config = dict(
    train_examples=45211,
    vocab_size=37,
    encoder_channel_attention='se',
    encoder_kernel_size=5,
    encoder_expansion=4,
    encoder_widths=[16, 32, 64],
    decoder_layers=10,
    decoder_head_dim=64,
    decoder_fused_qkv=False,
    decoder_qk_norm=True,
    init='kaiming_normal',
    beta2=0.95,
    beta1=0.95,
    max_precond_dim=1536,
    steps=8600,
)
Rows from block 5 of the image encoder of a small image captioner, named by matrix and row number. Rows with one number belong to one channel. Each number is 128 + 32 x the weight over its row's rms, rounded and kept within 0 to 255. All counts start at 0. Numbers have three digits each.
After each channel's rows are labels from the 100 images, of 14976, where the channel reaches its highest value: "top examples" is what is common among them. Only what is clearly more common there than usual is listed. The data: photos of plants and fungi (iNaturalist).
# convs0: expand 5x5 conv (encoder.blocks.5.convs.0.weight, 128x32x5x5, each kernel summed), inputs 0-31
# convs1: project pointwise conv (encoder.blocks.5.convs.1.weight, 32x128x1x1, transposed), outputs 0-31

convs0.119:118148097170160131168122149152112088134156136140154115122158109169099072202148171183139103162179
convs1.119:131096136116057121046162166120120143090144140175109145115107113130139115091094131111067120195123
top examples: class: Liliopsida; order Asparagales; family: Asparagaceae

convs0.74:187102131105111124142108152132109119117128192095125164116130177130152128106060119149226121105102
convs1.74:081103196116145129127192121141086085161139145160124166147134126127145132109106183150185066135155
top examples: class: Liliopsida; order Asparagales; family: Asparagaceae

convs0.46:082107113093107117095067161097159144158097099151080131184107114171148147118162108107108186096092
convs1.46:149129116168130174086103084114123139156147122105090074162101124143155074187136130170162086125190
top examples: order Asterales; family: Asteraceae

convs0.109:122146085159137112164161164172171065134166113161152098144157106122114123178114172186129099150177
convs1.109:148094180071094132071056141110116143126093081159105081131080127144149155122131081100120130123100
top examples: class: Liliopsida; order Asparagales; family: Asparagaceae

convs0.110:139094099104115158130114077103129122135091148192160154048122111116153126159073080116126170090156
convs1.110:083109104109080080137097138147141146118121178088135092181164126155144149181172154125123162059111
top examples: class: Liliopsida; order Asparagales; family: Asparagaceae

convs0.121:107168102164146138170154136168153080127154118134151098125186096130110114191146185168118101156186
convs1.121:167113168102117120080070140101080140093095094139115125113072128158154118110118060078120122133073
top examples: class: Liliopsida; order Asparagales; family: Asparagaceae

convs0.35:106132142164084160100136116120168140108114077132098092163114108085150172096168128069053113090119
convs1.35:125127185098149132129100117126119123110126061143128136133093123129188143101066149124135028134085
top examples: order Asterales; family: Asteraceae

convs0.45:084119131112129089128109090089159123115105064071106059189143086116135131121169106116080129109105
convs1.45:188119120168141174105092128119148162129174110186118137142126202108136145106140091099112059105100
top examples: order Asterales; family: Asteraceae

convs0.10:151114145110169078155093110119125120194136140059091179137135151160104090106125090150194127136096
convs1.10:117091060121168158130099169112082121152156142093093128178167145191156137139154112159186121147111
top examples: class: Liliopsida; order Asparagales; family: Asparagaceae

convs0.76:191117149114116180150153163124129086139130160181123187113148173132134158118079169147200142124118
convs1.76:114159141096162155187166146147173081181099173129164146100160105093140143172080165128153112099118
top examples: class: Liliopsida; order Asparagales; family: Asparagaceae

convs0.75:070134123127108111123183113126211113139140070121145096165134047102116139129171139117081125127128
convs1.75:174111169132124182104053149079151168161151087185122135131126187134118135115144085116168125110120
top examples: order Asterales; family: Asteraceae

convs0.122:123099175064102087097187087140106142152145149075135114157110179087117113098128095090127139098085
convs1.122:173161147138145141178160088192107094192134118146112186138124144070117094130157164152090114111116
top examples: order Asterales; family: Asteraceae

convs0.18:178107147147146183135108178105078173112148133169117129126116185207100124131113125076087139141129
convs1.18:146136174131137145123098134154124109141144109115109183110146059074187122142110178112072085082092
top examples: order Asterales; family: Asteraceae

convs0.8:101162076168179137176165153142132124142117182139152104115198109130133100150114174183151099151157
convs1.8:123132068118163184110110112108090100131110109085070100207139150159170106135131134129188116102126
top examples: class: Liliopsida; order Asparagales; family: Asparagaceae

convs0.41:166119186105140170088123162104088168085140118172120166099076118126121174096150127068152159128098
convs1.41:130140125172144149114089096097136077195154161137116163128180119090175096146077110121095119069108
top examples: order Asterales; family: Asteraceae; text has "common"

convs0.84:122120131150117170168152214128157137150145125118093176197136139187104107166127155178127102141151
convs1.84:143156070127165181136104136095056123171116140075096107163168122188149115142123130151161109100155
top examples: class: Liliopsida; order Asparagales; family: Asparagaceae

convs0.54:138158086157184154153084157141141097105157127138152137111149120197112089166118174186145120167177
convs1.54:160090144092096148078116155150078100119117103162097099124086130198140122099111094080078101162105
top examples: class: Liliopsida; order Asparagales; family: Asparagaceae

convs0.116:086113119135091100101132093113176140122112072093107099184123081090160146095170106089074113096099
convs1.116:191160110167130201079123112107123169141162113148125119138068181094102147163125119103150092112093
top examples: order Asterales; family: Asteraceae

convs0.97:117113148164110117110128096118122139204185125084117119188091212157101103114142120164163140122107
convs1.97:125078123119059145065130178109127187089135115150125115092127074137161117110160096116112147161182
top examples: order Asterales; family: Asteraceae