A small image captioner, trained from scratch.
Model: 64-pixel images, encoder depths [4, 7, 7], decoder layers 10, decoder norm layernorm, decoder activation swiglu.
Training: soap at rate 0.0032, batches of 64.
Data: trained on photos of plants and fungi (iNaturalist), 12.2 epochs.
Rows from block 5 of the text decoder of a small image captioner, named by matrix and row number. Rows with one number belong to one neuron. Each number is 128 + 32 x the weight over its row's rms, rounded and kept within 0 to 255. All counts start at 0. Numbers have three digits each.
After each neuron's rows are labels from the 100 texts, of 14976, where the neuron reaches its largest size: "tokens" is the input token at the peak. Only what is clearly more common there than usual is listed. The data: photos of plants and fungi (iNaturalist).
# gate: MLP gate (decoder.blocks.5.mlp.gate.weight, 512x192), inputs 64-127
# fc1: MLP up (decoder.blocks.5.mlp.fc1.weight, 512x192), inputs 64-127
# fc2: MLP down (decoder.blocks.5.mlp.fc2.weight, 192x512, transposed), outputs 64-127

gate.275:086145136086172137185160113125067159083106143142101147120124119098142103154157069078168074088162114116073182107158110143142131161092119089109183117157084136115166174182133060097111110141124166
fc1.275:116198124126077090123178142081170164116177166083169121145115116157173171093100135144111154196069149144165136123112153083137198150154106116127117132162122104174162135117087162150117097147164124
fc2.275:115126105142072123105114111129166137094177141073142170096149119101168166112165109118109161200130111076159099157174119130159144183198095140159132170106140115182115116083125152086194114093136165
tokens: "d"

gate.229:112156070129120134108151135130068060078081104131101107113120058125147175135106137104104182138136054109113166070139044111190094156166124107139131162148126136163100152103118106122176149099109069
fc1.229:151118091105102109093127143097139144150144144073102172103104090140168128084092118130118076124174172164139082133154153171097115163125093131105095144098118108102145126068110158145165082130181150
fc2.229:127173075128137117145134117086108109120067150158112116004086131140124143146141160143078121083061072144166191171111093122119103212152076118109131145099173110146225150110181152155146158158161151
tokens: "o"; "t"; "i"

gate.166:156122140095088097120132091121030091200145116122167139158093207123109130180139091100115070143124115056169132117146124161143147116170181151184195115109160116099095107126094169141131086145115168
fc1.166:120096129086101090134183152100157177074130095155081173100075139153165119133041133121107150146122101122074078108151176151110173151113102157063169125156104089194190127121120110163113127132129129
fc2.166:086068165160125109099144117165129190113108062142178142115153168102036178087158083160113100126123152160076138115125128145132146130082117164121163122117095123154074117084136122143111138133142147
tokens: "d"

gate.387:073159076148094145141171098109095152115116103100153144114076163151121147147140119122099136154097085164163155099160147078069127100126179081202061161160170095088170118115126099166194141123137183
fc1.387:135113147165119146112087100112161112116079126094131084149114157157157128139130117148081121078139066139103113127112169135040115147166066107080086117118088120102120126097161090121151134159197107
fc2.387:138113116140165168121130122062154093124089112128158112140109172123114128120138093150099171066199062231159128193142126104147164166131150184159116145125088141138143176103114123108159188212111057
tokens: "o"; "t"; "("

gate.379:080161081129171188105129067106155152105097066103107083081125104088112162116138154126136053091118159120197097105135175128102091109060134176131137127098130122147100142094184124058142153103118096
fc1.379:128119118086069115152112228156129070122123184118057149061105138168104149148041151105111168155144081153132141079121123176219162103107106071129138148193094176118153090119166110114160088199111142
fc2.379:115110157109129177099121120124152116115112111116050200078178095235077102110076101089167131174099089094050201098096093086200121113105080079114128129116155120103110102130123114181142085110104140
tokens: "r"

gate.321:142120087147121063129102130144127083160124163084169129164121124093176090104110103122158175074116106141174102131112099081159115086077124141108034111132118127103120202104182165115194117175097162
fc1.321:097095169103119158165078157149122110111126113128129204170092141168060145182116144125087193172168099131157139111098104147133144137067109134126068098130177140141167076132111082162153099180112166
fc2.321:122138081221120188141167085056159101131096110141191127114122097093124122108158148139105158193091108107080142113120132105090163128124112099183108175134107144141149124105160147148083063127123117
tokens: "a"; "i"; "r"

gate.477:070121077121125124118105136097136128088123179174178145114162207047122126167116094097185170131097093164145155090091131136070094143167120094098162152122100124167114170118123135142184145135136136
fc1.477:107128148104123150121119082107081159085099168121120069126138088135134130173116153112097077110170173038091146132176131132104124098108091110173161120091135137091086132096087116122111156114159187
fc2.477:102103180104119137159151109092117080071107155095100114092120099174168113121141177157167177147143128169143108105126132169157139187129109186124159148150079122136110115174125082075117095097186190
tokens: "t"; "v"

gate.40:163129130177139119126095116105064148119112053148146137126151100143081159126152065122184128136166084081120155145122144037129102106107086146098107105083155092098098146085160125053124052117100121
fc1.40:135134108110103155174140147172105173133146155105141123092138109119135051177124128113121157134153153087129137138119150132089091159128149149172103138126107087084127138118151179068145145159109156
fc2.40:147106130101109149149138143103120085123122135126101139116107141127144096136108141166101116105161207123152106149127110169191105148089145060035188097119081159152156138149122088199144099120087126
tokens: " "

gate.411:118119126135138136135150187156141145104159184122154108141099080113097154105153083161148150187111096131198129146125143071096158119164049138108193152108160096096095182091089135127084087152111149
fc1.411:093071107139133115079118057082100098124158118086152177187161143110144171152101104120094147082137126189098160212114151099110145153136235111117122102138129174125132166165115147137127171107118136
fc2.411:160125115090103129174117137157094079167135039123120091100095158123156146083109144126117117143052126091093178077070100190131069092137111099183143130114116120136113116108068172094163142138165136
tokens: "s"

gate.51:125180094113099110165131119112108150136147111187165122079093137145161146164141139049177196163080207111152203135177125099144138076133091109186116149125156121098089134117157100149120099080072063
fc1.51:143141103161092151139114153098139143147126115121125174118102123098114127161087109164075181079157123200129051152068129149137114156126147196128168206125132096090063128093116127113174145103132157
fc2.51:099124192133117097085032085103121133116100177142133129133157110171150159067152104171129182101083118142100123143098118122119093129109082143130110061151119206165163107094115166158173097116157160
tokens: "s"; "o"

gate.305:146167117088117101178113124093119121158135100081149083164110152095112171157127148176069094132071099154121073155134125147167163094115123117110128101153111099123127101089148146069112156144138172
fc1.305:160143129191157128131065124088164135146146118105139156189154110084136151096082080092104142128090139159191114171151110096141144159121170112123136090171115154101072146130112146119127152129168132
fc2.305:102158145135181153166102114169122083148111106146194145122123099152093181215153155160138144132110109075157032081113180188099161216167163136140123162185110109185099180090179116135124110124074146
tokens: "a"

gate.453:066144155133087210130145103122049116158090102124082101106087150077108106114128107091063161110157138119165044151146070136141154122112120134101111112096130170152156048192099118123162095081091147
fc1.453:144170118056034124112157104093210145096067156067126118141104134175115166114133106115135143085092156153177139061151066097213125126109113184116147119119139120137144086133117083146120130127137150
fc2.453:142183092130118112148122055156127178134112123114170137125112065123154071078103137178127125110059081143172136083150155069101094109081118104112147134151114144124119178113114116134149199112113095
tokens: "d"; "r"

gate.438:055086122135115143120191140166124123112102115136099159144128078141204142103175102160123158127081152100139101144088139140138128148153125141148157154152207130157128086083149118099128128144195123
fc1.438:099165125134119124148122148082130094080120148151112151122152131121099160150183125114167101150124135109114084147130182083156119195146111190087174115165082188207115144116084172174151097087156120
fc2.438:129049120136124149113128138181195160109062204113152154115118079118105115148124138078133075180076177127162088115213145078110158147068109201130132124099152158173121086142132074078154127140094136
tokens: "o"; " "; "l"

gate.185:118123091181140144115121152143061148115145125115112161134110155166162112127109146171142135132140115097143067118185144084160175105084084149089159105069153148105114063215110118105127106140085133
fc1.185:157131186113064141133212123179186133124159083103128074115089133153134122158131121157190116113133145139128187102131147144111123129149083140143081210167098088115166103125107095172195124101117118
fc2.185:140118170113082141130131116180179098088097113130133120147103070074066106105147130167064140143127163194151154171122099180106154108172126125136147141112167133173128123129115138141093098147106170
tokens: "a"; "t"; "r"

gate.162:111144166111107087192181080121110084123125103113103186166176185070101206187115109132163143148115139128146152109132148147135147123098156152103087125142164166116174084163133168115127091065182153
fc1.162:138168142148119110064130188088159129182151062112074161167146099160112161092140092100133133124085148106091101145146105173172102171098114114142183088132130098128072097209115134079117106083114083
fc2.162:180169161138165086145095123135112090149194126100167140191131180115112106137131121123083160134111142170089107107170206147155105104099068137164135161136120121127159125172144101135125085153084136
tokens: " "

gate.361:139112105141113176155108136099095155140158132132113107170111074126166152064160156093105151096124074077097108085127134040099188077106065109064199147176136174172125203115123154155084110129140077
fc1.361:179143089078177124156178103105106097165185117084123128128127090189188105086120051120109149115216091148170120112154119119111109185158051110117100225110171115152083128103134123135068129098130194
fc2.361:149098120114167171127092145144129158100128133110131085135132112119082180093129136148103097118184145056118137113143107060123176112111093084162124078090074180146136174131126141153162134141097127
tokens: "s"

gate.442:121081088131125082128126125115096072111164107107154150154079096102174163128097125156128098124136101171104125125096115142161042148114113134123143138190123139106179090121166103142138158142146126
fc1.442:115116161117140131072102142086114151142117103135134173165136192133140151106099087189131131096125155051147061117146111084171142140127080117168133136115132129073130110114136092136080161153099132
fc2.442:101056134197064099114100145141105145122151098144131123147133167109158055088152131153192142145105139164141047126188079119117115140179111057170132084107137124166184135133115103131134152168106174
tokens: "o"; "r"

gate.202:162109162085107117088116125138077134125132096101154188138131070129145123146142072103168113141071132100149153091111100163155162118159115148194109125207157170108125145142102071189149170162145115
fc1.202:162130147042089056101091052115142188117143151106194116137107141189161110099167095116186098115098093107125164106147118153135103116112109159154116113185109162118101132117131067192144113199155134
fc2.202:129102079131131104075130075071129143106179103079097212129136115114181146167164144147124142144115149157132134113105144075190161087116099186148182073160119072070161110142118147149071156189143122
tokens: " "

gate.302:132110108133162088148099026101122082085115132122152112148115189112133128139095100110094093131101105119132126082098125080124099137164120093189142085097160129117139132128142132168144116173194122
fc1.302:153127125086115151170065074111126126126162165116064124118113140108141124089158035128100158086140130144223156098107176137092105177109080091122163069125097130154137192152118158172135112113068191
fc2.302:154153099102072178123103089153142135167195106158123134137109107148197148117113056136130184204124165109190127110140131146074173120134146138073149121123181183112199145171145150161082126133120177
tokens: "i"; "m"; "e"

gate.45:107134137048113125162135149132128100104077079174082166110102124108145171192061099070110140108092125117131077098129089128082090069137115121152150149096095147140108156129125086125154032109169127
fc1.45:105117120172123109167096146139088150136170120173130104168121135144098154111132169130091134109124179156153119145096158120126114158088157200160124162118218134122115147144127147136117130173124152
fc2.45:093073103125102133132142178059070180107124124190107142172182127076146136089090112151155117119151191152133124155130205110144171098117113167146138158109111150126147081096178107189166115191077135
tokens: "d"

gate.179:071098086124090103051088079121138141033114128116150126158082084170132145207129083082123116105208126093128109115084139119097062132091084121147128106126168130097155135188133150111150097151130127
fc1.179:069136110155126114110133113085167135113099108160208157132125103161107084136121108187067065093124108119111123099116154133133066125181109094145135133107113164141182076102143122178109128132165112
fc2.179:109084142119110133103128063176120101108083140115145114121117155120108102121119090089128084076122119150178057155110127083116137175151146191206087097148163115127144156102149079108199165131151134
tokens: "-"; "("; "u"

gate.107:142123131122078157111081062205142135155143113138103168147119179114124128092144152136179116146128135108114133128155114091127120109113162126126140154142114121201146131170125180081098147107147162
fc1.107:153146073105111133191125119124151114091159102087148119139124125145085146097128085134152138143143174162110147146073147162118140159119138121135110037138146157119151080145130122148136098132080183
fc2.107:080167155181161170142166126134089108123117110148145174157115065113129153131114118132130143139134088102133100152135132168112098120117070155108132184048142193140097107181168117146130114107088114
tokens: "i"

gate.120:152159159208113158137139126112149108128102093113137156119131128184105137146138111139084147107136063118173117180104140108098094098084159159126150126090165124161129172118153154105085114133093112
fc1.120:090164133177087079134163101108189170152122120144106136134106113138136083095093133086145123129155176170150147107143110183134125148128146146163095123105147089074152207052119103098114119180110073
fc2.120:104184132069124108106142122132078179142179106131124085211144094166152115135102131116119084121088134075108117138109165079090107171172113111150113097114110138111161132149120117099094108188129122
tokens: " "; "u"

gate.353:122175131095111157161107144133129104138186097116159140130154148044090072123121114118166148153136123126131070086132102118184156136083116097174143132119119113145146148114134121133164089169133147
fc1.353:129101122175082105126148101129132154155116111107142122131158144140186174145136161115195098138123106092131116110173190125120125106132110142136166105065096115104144148101160092108137108158088094
fc2.353:095122108182173156141185104106103080069057124197122127113134174104126167120176122106121158120102130190143097122143082133079121084152115090120203132141129147167193133126120152085184116039154170
tokens: "a"

gate.114:123154217133090145142142104129162149191111166145123144111091111125144140195102145099060128164076121133118155095096167126088156147150116123183161152088092147119042122150093156102154136072165149
fc1.114:121104110110098138101132163148131177175130158071167084152125131084140172148154128145089147163127186107118123167146107126133115160117109127065137173084110119145082171147099101080104122095146145
fc2.114:066164136133122147154163109114139151126115150161147107138114085084101179150148180129136137166121140126105174152043143127118159134141122133112098100094136097120122115088089114118150136062159156
tokens: "r"

gate.66:114120143180119163098173124095108119090093135126090074079135118131126120125104173079183114125147116089118088138146107103093130165062050126139098122106100149129135102082150141133117096146143120
fc1.66:165136122107171108171121123177166132073149057054085135063178133102115107128141120171158100134137087151169129131126136141115075111137199108111113153164108128066149131126092135109097166114101149
fc2.66:131104133097102131137056091114147151127100079113077136164101152086126093104099118149116077099140170110154158150123102077084101090085099130172143126106112122135143161100128122072142077151150172
tokens: "i"

gate.369:147152121088115130129174121120097175127139096098095089096128089122118149111153154199097110173124095148111161127115139102110107100118112104057174144080154121168121108138179092116079095157162108
fc1.369:124150099163146103222110118122201130135137094103135151169106151085046118198088141173173128131084216153154103090144164104154092211161113116135155142120130108136086159108098161082140112103099139
fc2.369:145084123143136049152096172108059155071105083117100143149108150123116137106105091133061126126130089126125114154166123104138100076135130129119106105077130195116116151049190172114155074098070166
tokens: "b"

gate.400:143118066105182110102119095116106080114155132197126085101134173084150180113149102061164185060103152157169134177164107157094192118067132139112115107137110086129115087127126138150093141086145101
fc1.400:122137073062129105145127106074153118120114145117159135096133170074106135110134139077089153129095093129126147118150106168144115107146112153131078102090103129157118091107122135059169172141143139
fc2.400:172142152196073165140110083098052071116128154125136086093125104124156132119150074107146106172177146121125142089132141181141130161128146189092111171137145147095185135147123170136176149100139114
tokens: "o"; "t"

gate.399:096160072089127168144104147159152122082146088178099098145113095134154127098143165107080113136127130158111101115136116121144145158119075157094117181149185075077122121107150146144102114159087243
fc1.399:054089137148143144075114066144120117180124140139095105129165104175163123067108171126110109179119139062148138058135100116109121111141167178163129076154084109111156087168117095109099092098090139
fc2.399:141109208094177139107195102166133154133116127075169144109184060124116064118110176121111096117071156164119122117139152150122120099107101132124223142154136138080141129107111123137085113181086129
tokens: "-"; "t"; "m"

gate.378:114116095136141151101138117106085151111142041111137112132077082094152150157115124100098085141182098137133155112119119183101125082147098113126114149129150137176083145108110110117199089101108136
fc1.378:049171115159115136159129139204195159084137114080143083051062172083155144151134142183144158143110201142159101088088111072116136165134151093137155089111118096175095154158068089174104093099119175
fc2.378:148118130084077141145147129134182101114126116152091154137126162140172116205133150156139108159109083119193123159097110127099102176076094131074131144128149082156189090156136048066069130097175115
tokens: "d"; "n"

gate.272:155096090117148117115062128126127120150134074116127193151186096154145199112186118160128078141144148121133094119193131097128139104114153107096153101196128114101123136148138182053103154134153215
fc1.272:107130151190121111138094151132138135169187120121106135126113116175146055152142115117104077165134101122145109094103216123216081109120179190150132158113081116160070122209133147065097146134147091
fc2.272:111059136170121141101099123133066127142137179094147090155107144145154137088097155091061109114064083127158133111173122105170108080107159111159118175073192074129147143135093148137102107127126096
tokens: "i"

gate.300:076121162109159142169128101089097188146154076060115124181118149112097142154070139210114166135148174093103109109142076188114131173085199165113107119102131175126074136148062121135152167123144123
fc1.300:104144141153185099155108139203133101100158083126141146125181118168120101074110072202173107083080148125096108122110103070203137085108100173150160153110130146133165138127118143148133181106123134
fc2.300:139184166119134129111172143057109113126189076110134132166074067187174121083104184151155144088096063165155117078151126089145136090140147126106135128145168155151177119114121145191163150106133103
tokens: "t"; "r"

gate.244:123128142090108130125139110144155113117099106165065110100108093201080222169157150132173085075102091121160101068063110087141129155097044130103118116143148143118157139109110138097114125099136171
fc1.244:083127069115111140156085183097166126181146120153126128138110136186113123104152131069077112091186130146148110022076107131128143126132070136096151117160120118154160133119111142140152146147131121
fc2.244:091103101096121159163136153202144136123173115146093098128170081145120181143157165094126153142080159138099137106135111100111080110118071097154154099174120149128093162103118139133033171091091126
tokens: " "; "s"; "f"; "e"

gate.473:170104163136152121047130122162095099122122112119111130150142135107112135132166151085148169120077122180135106159114080116105116104148136106150137136125184141123132182141157136094167139110124063
fc1.473:103154110138077126122119126156091158099109150110157175130122099058141128069149094087145171170145076115147115096168090123095137131175145176128086171149091150108097124137150111115134140136191123
fc2.473:188124119172131112153153127172076124166140137088137096162144116187103094126094200158135143171180085128118101152157094108149108148104172152123119116131128112144086088131113127077077221134154127
tokens: "i"; "e"; "s"

gate.318:137108127135151091115181179226098087114146120147176184198133165133155196111144088128123060096172151109103124171123135121094158073133092122115138131148154147115162135123146168133112087155123111
fc1.318:092186130195079157099131104083147128110065122039108142065085123119077146154103127126127142151120168179155087105165107151126074124122158144132178129090073134168142146115146124187175161159152129
fc2.318:143096191105108088166155120059082130171160117143092102123123126150148135168150092113115148108125069122104068102112176146132111165153132111150108184103105154126147046137141133097173148086178119
tokens: "s"; "n"

gate.256:143114113164094148179162113172132173122164144185134171126136084134129096160102098140159163121156129087135172089130168137130094105135143126107142120122113091131157115170122123172101105127102097
fc1.256:122094098164136129160161149121132100114162163102153124142084103097130138140120083119154147099182104082157139111151146176174157154129141128107065160143142117165182085128138119109133160105149130
fc2.256:130112134090082084190121154076174097095081130153155087114138130157132121089141177097078162146202138172112113131125062147131161123117123098100113168071112120152120106163122117101112140172115112
tokens: "d"; "h"

gate.131:154097049124111122112101111135129096167054227146141134070123128146102112172133169133118111128161198122132118141137094115173146123167101100186075115176135144113154087048109065114139182136144171
fc1.131:135174144099079133171154095171146130139122152111110126117125155149174118166101081197101176081188188106197135117071111143154130140204092096142143121068149153148069119111101140098137105117132121
fc2.131:122154162204092160155148107092159163153147119129104101121152149157145105132137112139141140137111098105137138173155132089093118140136125076135167132135118105147100109059165105163145093128128116
tokens: "-"

gate.55:117118071086095085120147098115113170135174115070172114096093123088167096094142115159119094091146165085184165155120140167099103103174120162111169163116147126176157116124172110084133150168092176
fc1.55:098159110181116114092157173090152167149149177076180148153142155165131196143127079143083161169061141087102109124105129090106121124149144117141130115111135087182135110160153104153106139134073147
fc2.55:115087119160128125119157172116212148149149088065121170116127118143206109055152075113157133069142096104151125095150093169111083147145143168109152056151126077098106093136147151150118186158104152
tokens: "p"; "l"

gate.192:136151170137110118119147091099143173175154130138099146082080124188194176176138099093047094116140096133117103129152093093191124151130094132142131122119091082134127101177135143113130157133153110
fc1.192:171069126140125178174117085156105145100129113143073104145130133081125126110178077142107139076076122138111135147125138161106176073129099122113135137059093120142132110074191115188151106098168118
fc2.192:103125131110057166125163095107134104167103121178119122165133137208106108164154102190058153118109098153100148208109125138140176087111044174115147061153165129115088130130162128101134169068154076
tokens: "s"

gate.319:126138105093122125190079119126127112107146054075120091142190099085198133134148178158106120124191113145137182112137046137116137164126131183154104083124115090143136160116134142191119125105154117
fc1.319:123130136106137111115144182121152137175140107155077158062142194133107132140121150175139153099043136120131133093112157124165144136174136155109121110120104159088128149159076129132162127126111115
fc2.319:116129108141118107137107131073114097099116096164131155114130128138136095121117137121189143098126180040159083141132118121136169171121151110117121132168162128106100105142149094136153087127159125
tokens: "r"; "a"; "b"

gate.510:157158098133150140140124145146109135174184164149073163122161095123114133114162090101116120132080156100112091177102108112106164123131114111080152114189111150115132100154087145155134111131131127
fc1.510:103125100122185092096127148072163101180165113088100113160170110166116145129088147101105110121143144126111101167164184120104131085135161132119165140184109108125175152140084094129120117101170124
fc2.510:137129135118120160191122151148164149161233163144127150049116134165100099098153116084132094119147147117086125144129124135171127115100126149126124099121141108179103138107116137125151120161092085
tokens: "i"; "("; " "; "r"

gate.315:066094209176123108190094145126139143115093138223125152097092196134085107118111095150117174141136103161113152126064122117109127121180113105172077147147102065129142165103166188162086120104147138
fc1.315:097089177130184080187074064129105172165092137151183082188126125154122114147073122197126190117130152155127162132082115108141177146167208086080123116132113184114166120112139127121067152158096147
fc2.315:139110139124131080120118116096131117134110133144132102162154146103107138141090110183106189094149114073094148129133121166130129093137115024164148137139093183122141162147153118090119188109166140
tokens: "o"

gate.97:146156067158091115083114123089072192140111076143142121142125125130200166161124106118082132111115094117129151097156118155131133109112167148183121096103058143168160086129153111109129135144178203
fc1.97:086106166163176099114123093131144169138154160172140119194098147141172115132142085144098108140108129103159127141146164169161185113160166151156081185045132101169155079151137142093133117162153099
fc2.97:166114115125086136122112160137132139084141141143193193147049153184083077135148128144115114090083113087164204144168102123082107110138107135127176213155093148119131136123156127123169146165094117
tokens: "w"; "h"; "r"

gate.341:135090132128090051148108103087161100138129139127130206150121166076159106099077082178133125110163117063181123128118093117137141140151109171114156111087066118129096136084046152111175100109103111
fc1.341:089155132176161107111170103062135171161107146083118146101130185153094157148128105129110110112076188135159132143175089090094125158177146149089139128091093153098150118061102100112176157120204113
fc2.341:089192111047122124102101124143157150135138104121099188129100166085121101116164154150107137151096142085163136134040188077114186148114136086126130163114115125110117134123140152107110126106118148
tokens: "w"

gate.296:109177089180143139089110113133088167145131085144179123163081161168128202138133102186139141170132136101155089118114135109138151168080156103167131071101142136152077155144076109140166117187088138
fc1.296:116161147107095128138149092158129093165100133206144115128143098126158111137125135118146135170114139102075094121144122113172076100138121142105107104170079109092115133075100110144107163195137117
fc2.296:121079090135095124140120090112137108095051172162125115151102109189143054176163134098103079077160137115135157229135099158148150111185116116139116142178151138130167136124083154108118127072101091
tokens: "-"

gate.423:133085162110123112107160158207149147128206100094111124084068058132126155103147112161143096149182061110126081142156074079103117080160121087107143172098103118132176150127116163098094134148127076
fc1.423:071130067143183119149126121065104121144123105081099153111174134151096080214132105128108103124076175150122087180128102145101144138135123115098137167120142156090122129125093108193074170145104147
fc2.423:062128147180110140197102128139118197176125074129081161184153082168129078103123097129158161167166126123144182175081085177104085086120154131156134073192151114121133118084134122125124125107051116
tokens: "s"

gate.374:106129147162125131140134085158164087140119135146146027125178144131122184097132088091173140146106126152120111179142121116116162162140060174142112137134144066132171154113149129100080092112159112
fc1.374:165100098114190136107069126186135134153116096149089132140118116095113097131133175091159125144065111098114137147122125121190088123151092097086080151148112146095125119151122112052124139188128127
fc2.374:139128180124176144108128083127079137160151120103155134086204138141148137065147121100140093143138122142070168090132120154141078092088047134172125138125095142125093167046142095106181075153142141
tokens: " "

gate.461:142142139145147085169132185139152104131100124115147114102159088139091080161211175093152148117106062185096152107171102045092121107123132187183103154086137115090087116135146114169110151147111126
fc1.461:115100156072100169150143114084186143149099116203062172150154091130083108092130151072091153109113146139121112133158175135121137155098088148084117121152109098151144120121118138103113098140043136
fc2.461:188127144147115169147123147153153120130140093083144139136125164188126107107054089160115156099158043075114114162083174185081086127110156116149086156145124133128161131142177155108137144141093131
tokens: "m"; "s"

gate.98:097114172100134142148166121081133140081109152123039091106114099100157139165122131139088122110102066146074142127086171156134121111106091152145141132117076174095129127125177157133162131136144168
fc1.98:114101130149164109103115129206113133100118131118172110144187084090090071210101114116153120112121098078145125132137103101127122134154091122071106122190115114092107137087072127115169143101121121
fc2.98:124098174149112162146093126117177102129155154192146169168056152062131139192131145115177075118146145117081127108124157138122138167077122077136114087142161119166196135118099151165201127168133155
tokens: "d"

gate.151:166127172103130141109060106198136157077141107081091094144153150132147122180119106108140149104110140147063106096108129116089127123167132150164107126100090155123112108177132118121188096110156131
fc1.151:151084146143142131126132075163153146081213159092168168118092164155174133143108145153104131108122141136068173095063155139127168147170163119172121159101171144088109140137119084142117151092148194
fc2.151:116179177138156101118070082155111106191148137154115095133182106118116055153113115084199168123185109172078078168106190125117101106166103129110113145109118092121105131136172165089107144132091056
tokens: "a"; "l"

gate.56:117034157149164143144094103108147119206154175137142140117125118081155096171143168082180089145129104127137100144115150119117099097102150138149153144092095111160068121084106078125103136131096144
fc1.56:146089119099093164177131147140168093085130112078080104111155084141132144090114132163147086082135143124150110114176129174133123160113149074125091128112121165115198123194182123124113111154161113
fc2.56:082169076154110181126123147176090076189154087164087123094151183109143130104090103175132073136106121092127170181139097148116203132123057112121135142154169110136144099102121172125138143148101102
tokens: "w"

gate.125:122139167200124101114149148165091111089157149118091117052094123148106155086115168163164203081095095121144121146131111196119087123078141111169138118132185150136104148113099238106138161120146106
fc1.125:113129162097106150113095144146193148177097074144089134136162115133153155128120131146095105079144146181063119141171107123150232066134153156124101151153179111207125179100129112148105137160119107
fc2.125:140132147085161111166101133113128104127163047128152082120135191103128073153125162126161120120095153186150114119164144140114129161126142136123153099114136151186138154177067128118135110164073142
tokens: "m"; "t"; "d"

gate.452:156132118108074112125078106085123067071080138169110083118094099174091056142068154124136124055094145106083138106147118142130077128097134133145111135188089063107116112088113161153111132098119115
fc1.452:113133082081099131114105128112136061130098177153103120085137107132122165188133152042193167109146140132162089112147189068206098179097088102114157087122115092161148159164164185163124162085041143
fc2.452:109171153121171127133187126124099118150143085097130110108103127094108138130147167142119135063062170141124147116145155146149155126123090123189122143181072101121129167143138131108090121171093106
tokens: "b"; "h"

gate.409:123113184103165087120117060059149152122191116085106115095140133073163122202128151125141096123112141081117154139118110148123121154151173170126070149101089135137111165076113084109120147185145089
fc1.409:119189124133116109154107109160122172122130118097120091107124132119092142209117069092105193229157178139126136172071143146154066127056110125152149131145100148124131081122136091080080151143143110
fc2.409:125146120141188093175150156186117086146121149081153128126054168137085094128143140091134095166103154142085153130151133125111128112094152079092111135115188117106115126082119089103159092091132138
tokens: " "; "r"

gate.436:081112130143138083077150120105115158133148146161120130108123151139101122173107074108135104137100157110074138086136087122102126148140110163153170120106137169130190223112091162127106165107176114
fc1.436:138108149148106193151132128132149160176042126143157077092115071135131115113085128143110158128074076125070135123174061156105166154105112089102082136136163137116179105093132121078120141113154117
fc2.436:143139114136101051170113145153186092082142207093119192170114118163094138095164146093131085123091156107182150132092095118141131126119143105180119172139160101191066118075122096109129164105099079
tokens: "p"; "l"; "d"; "-"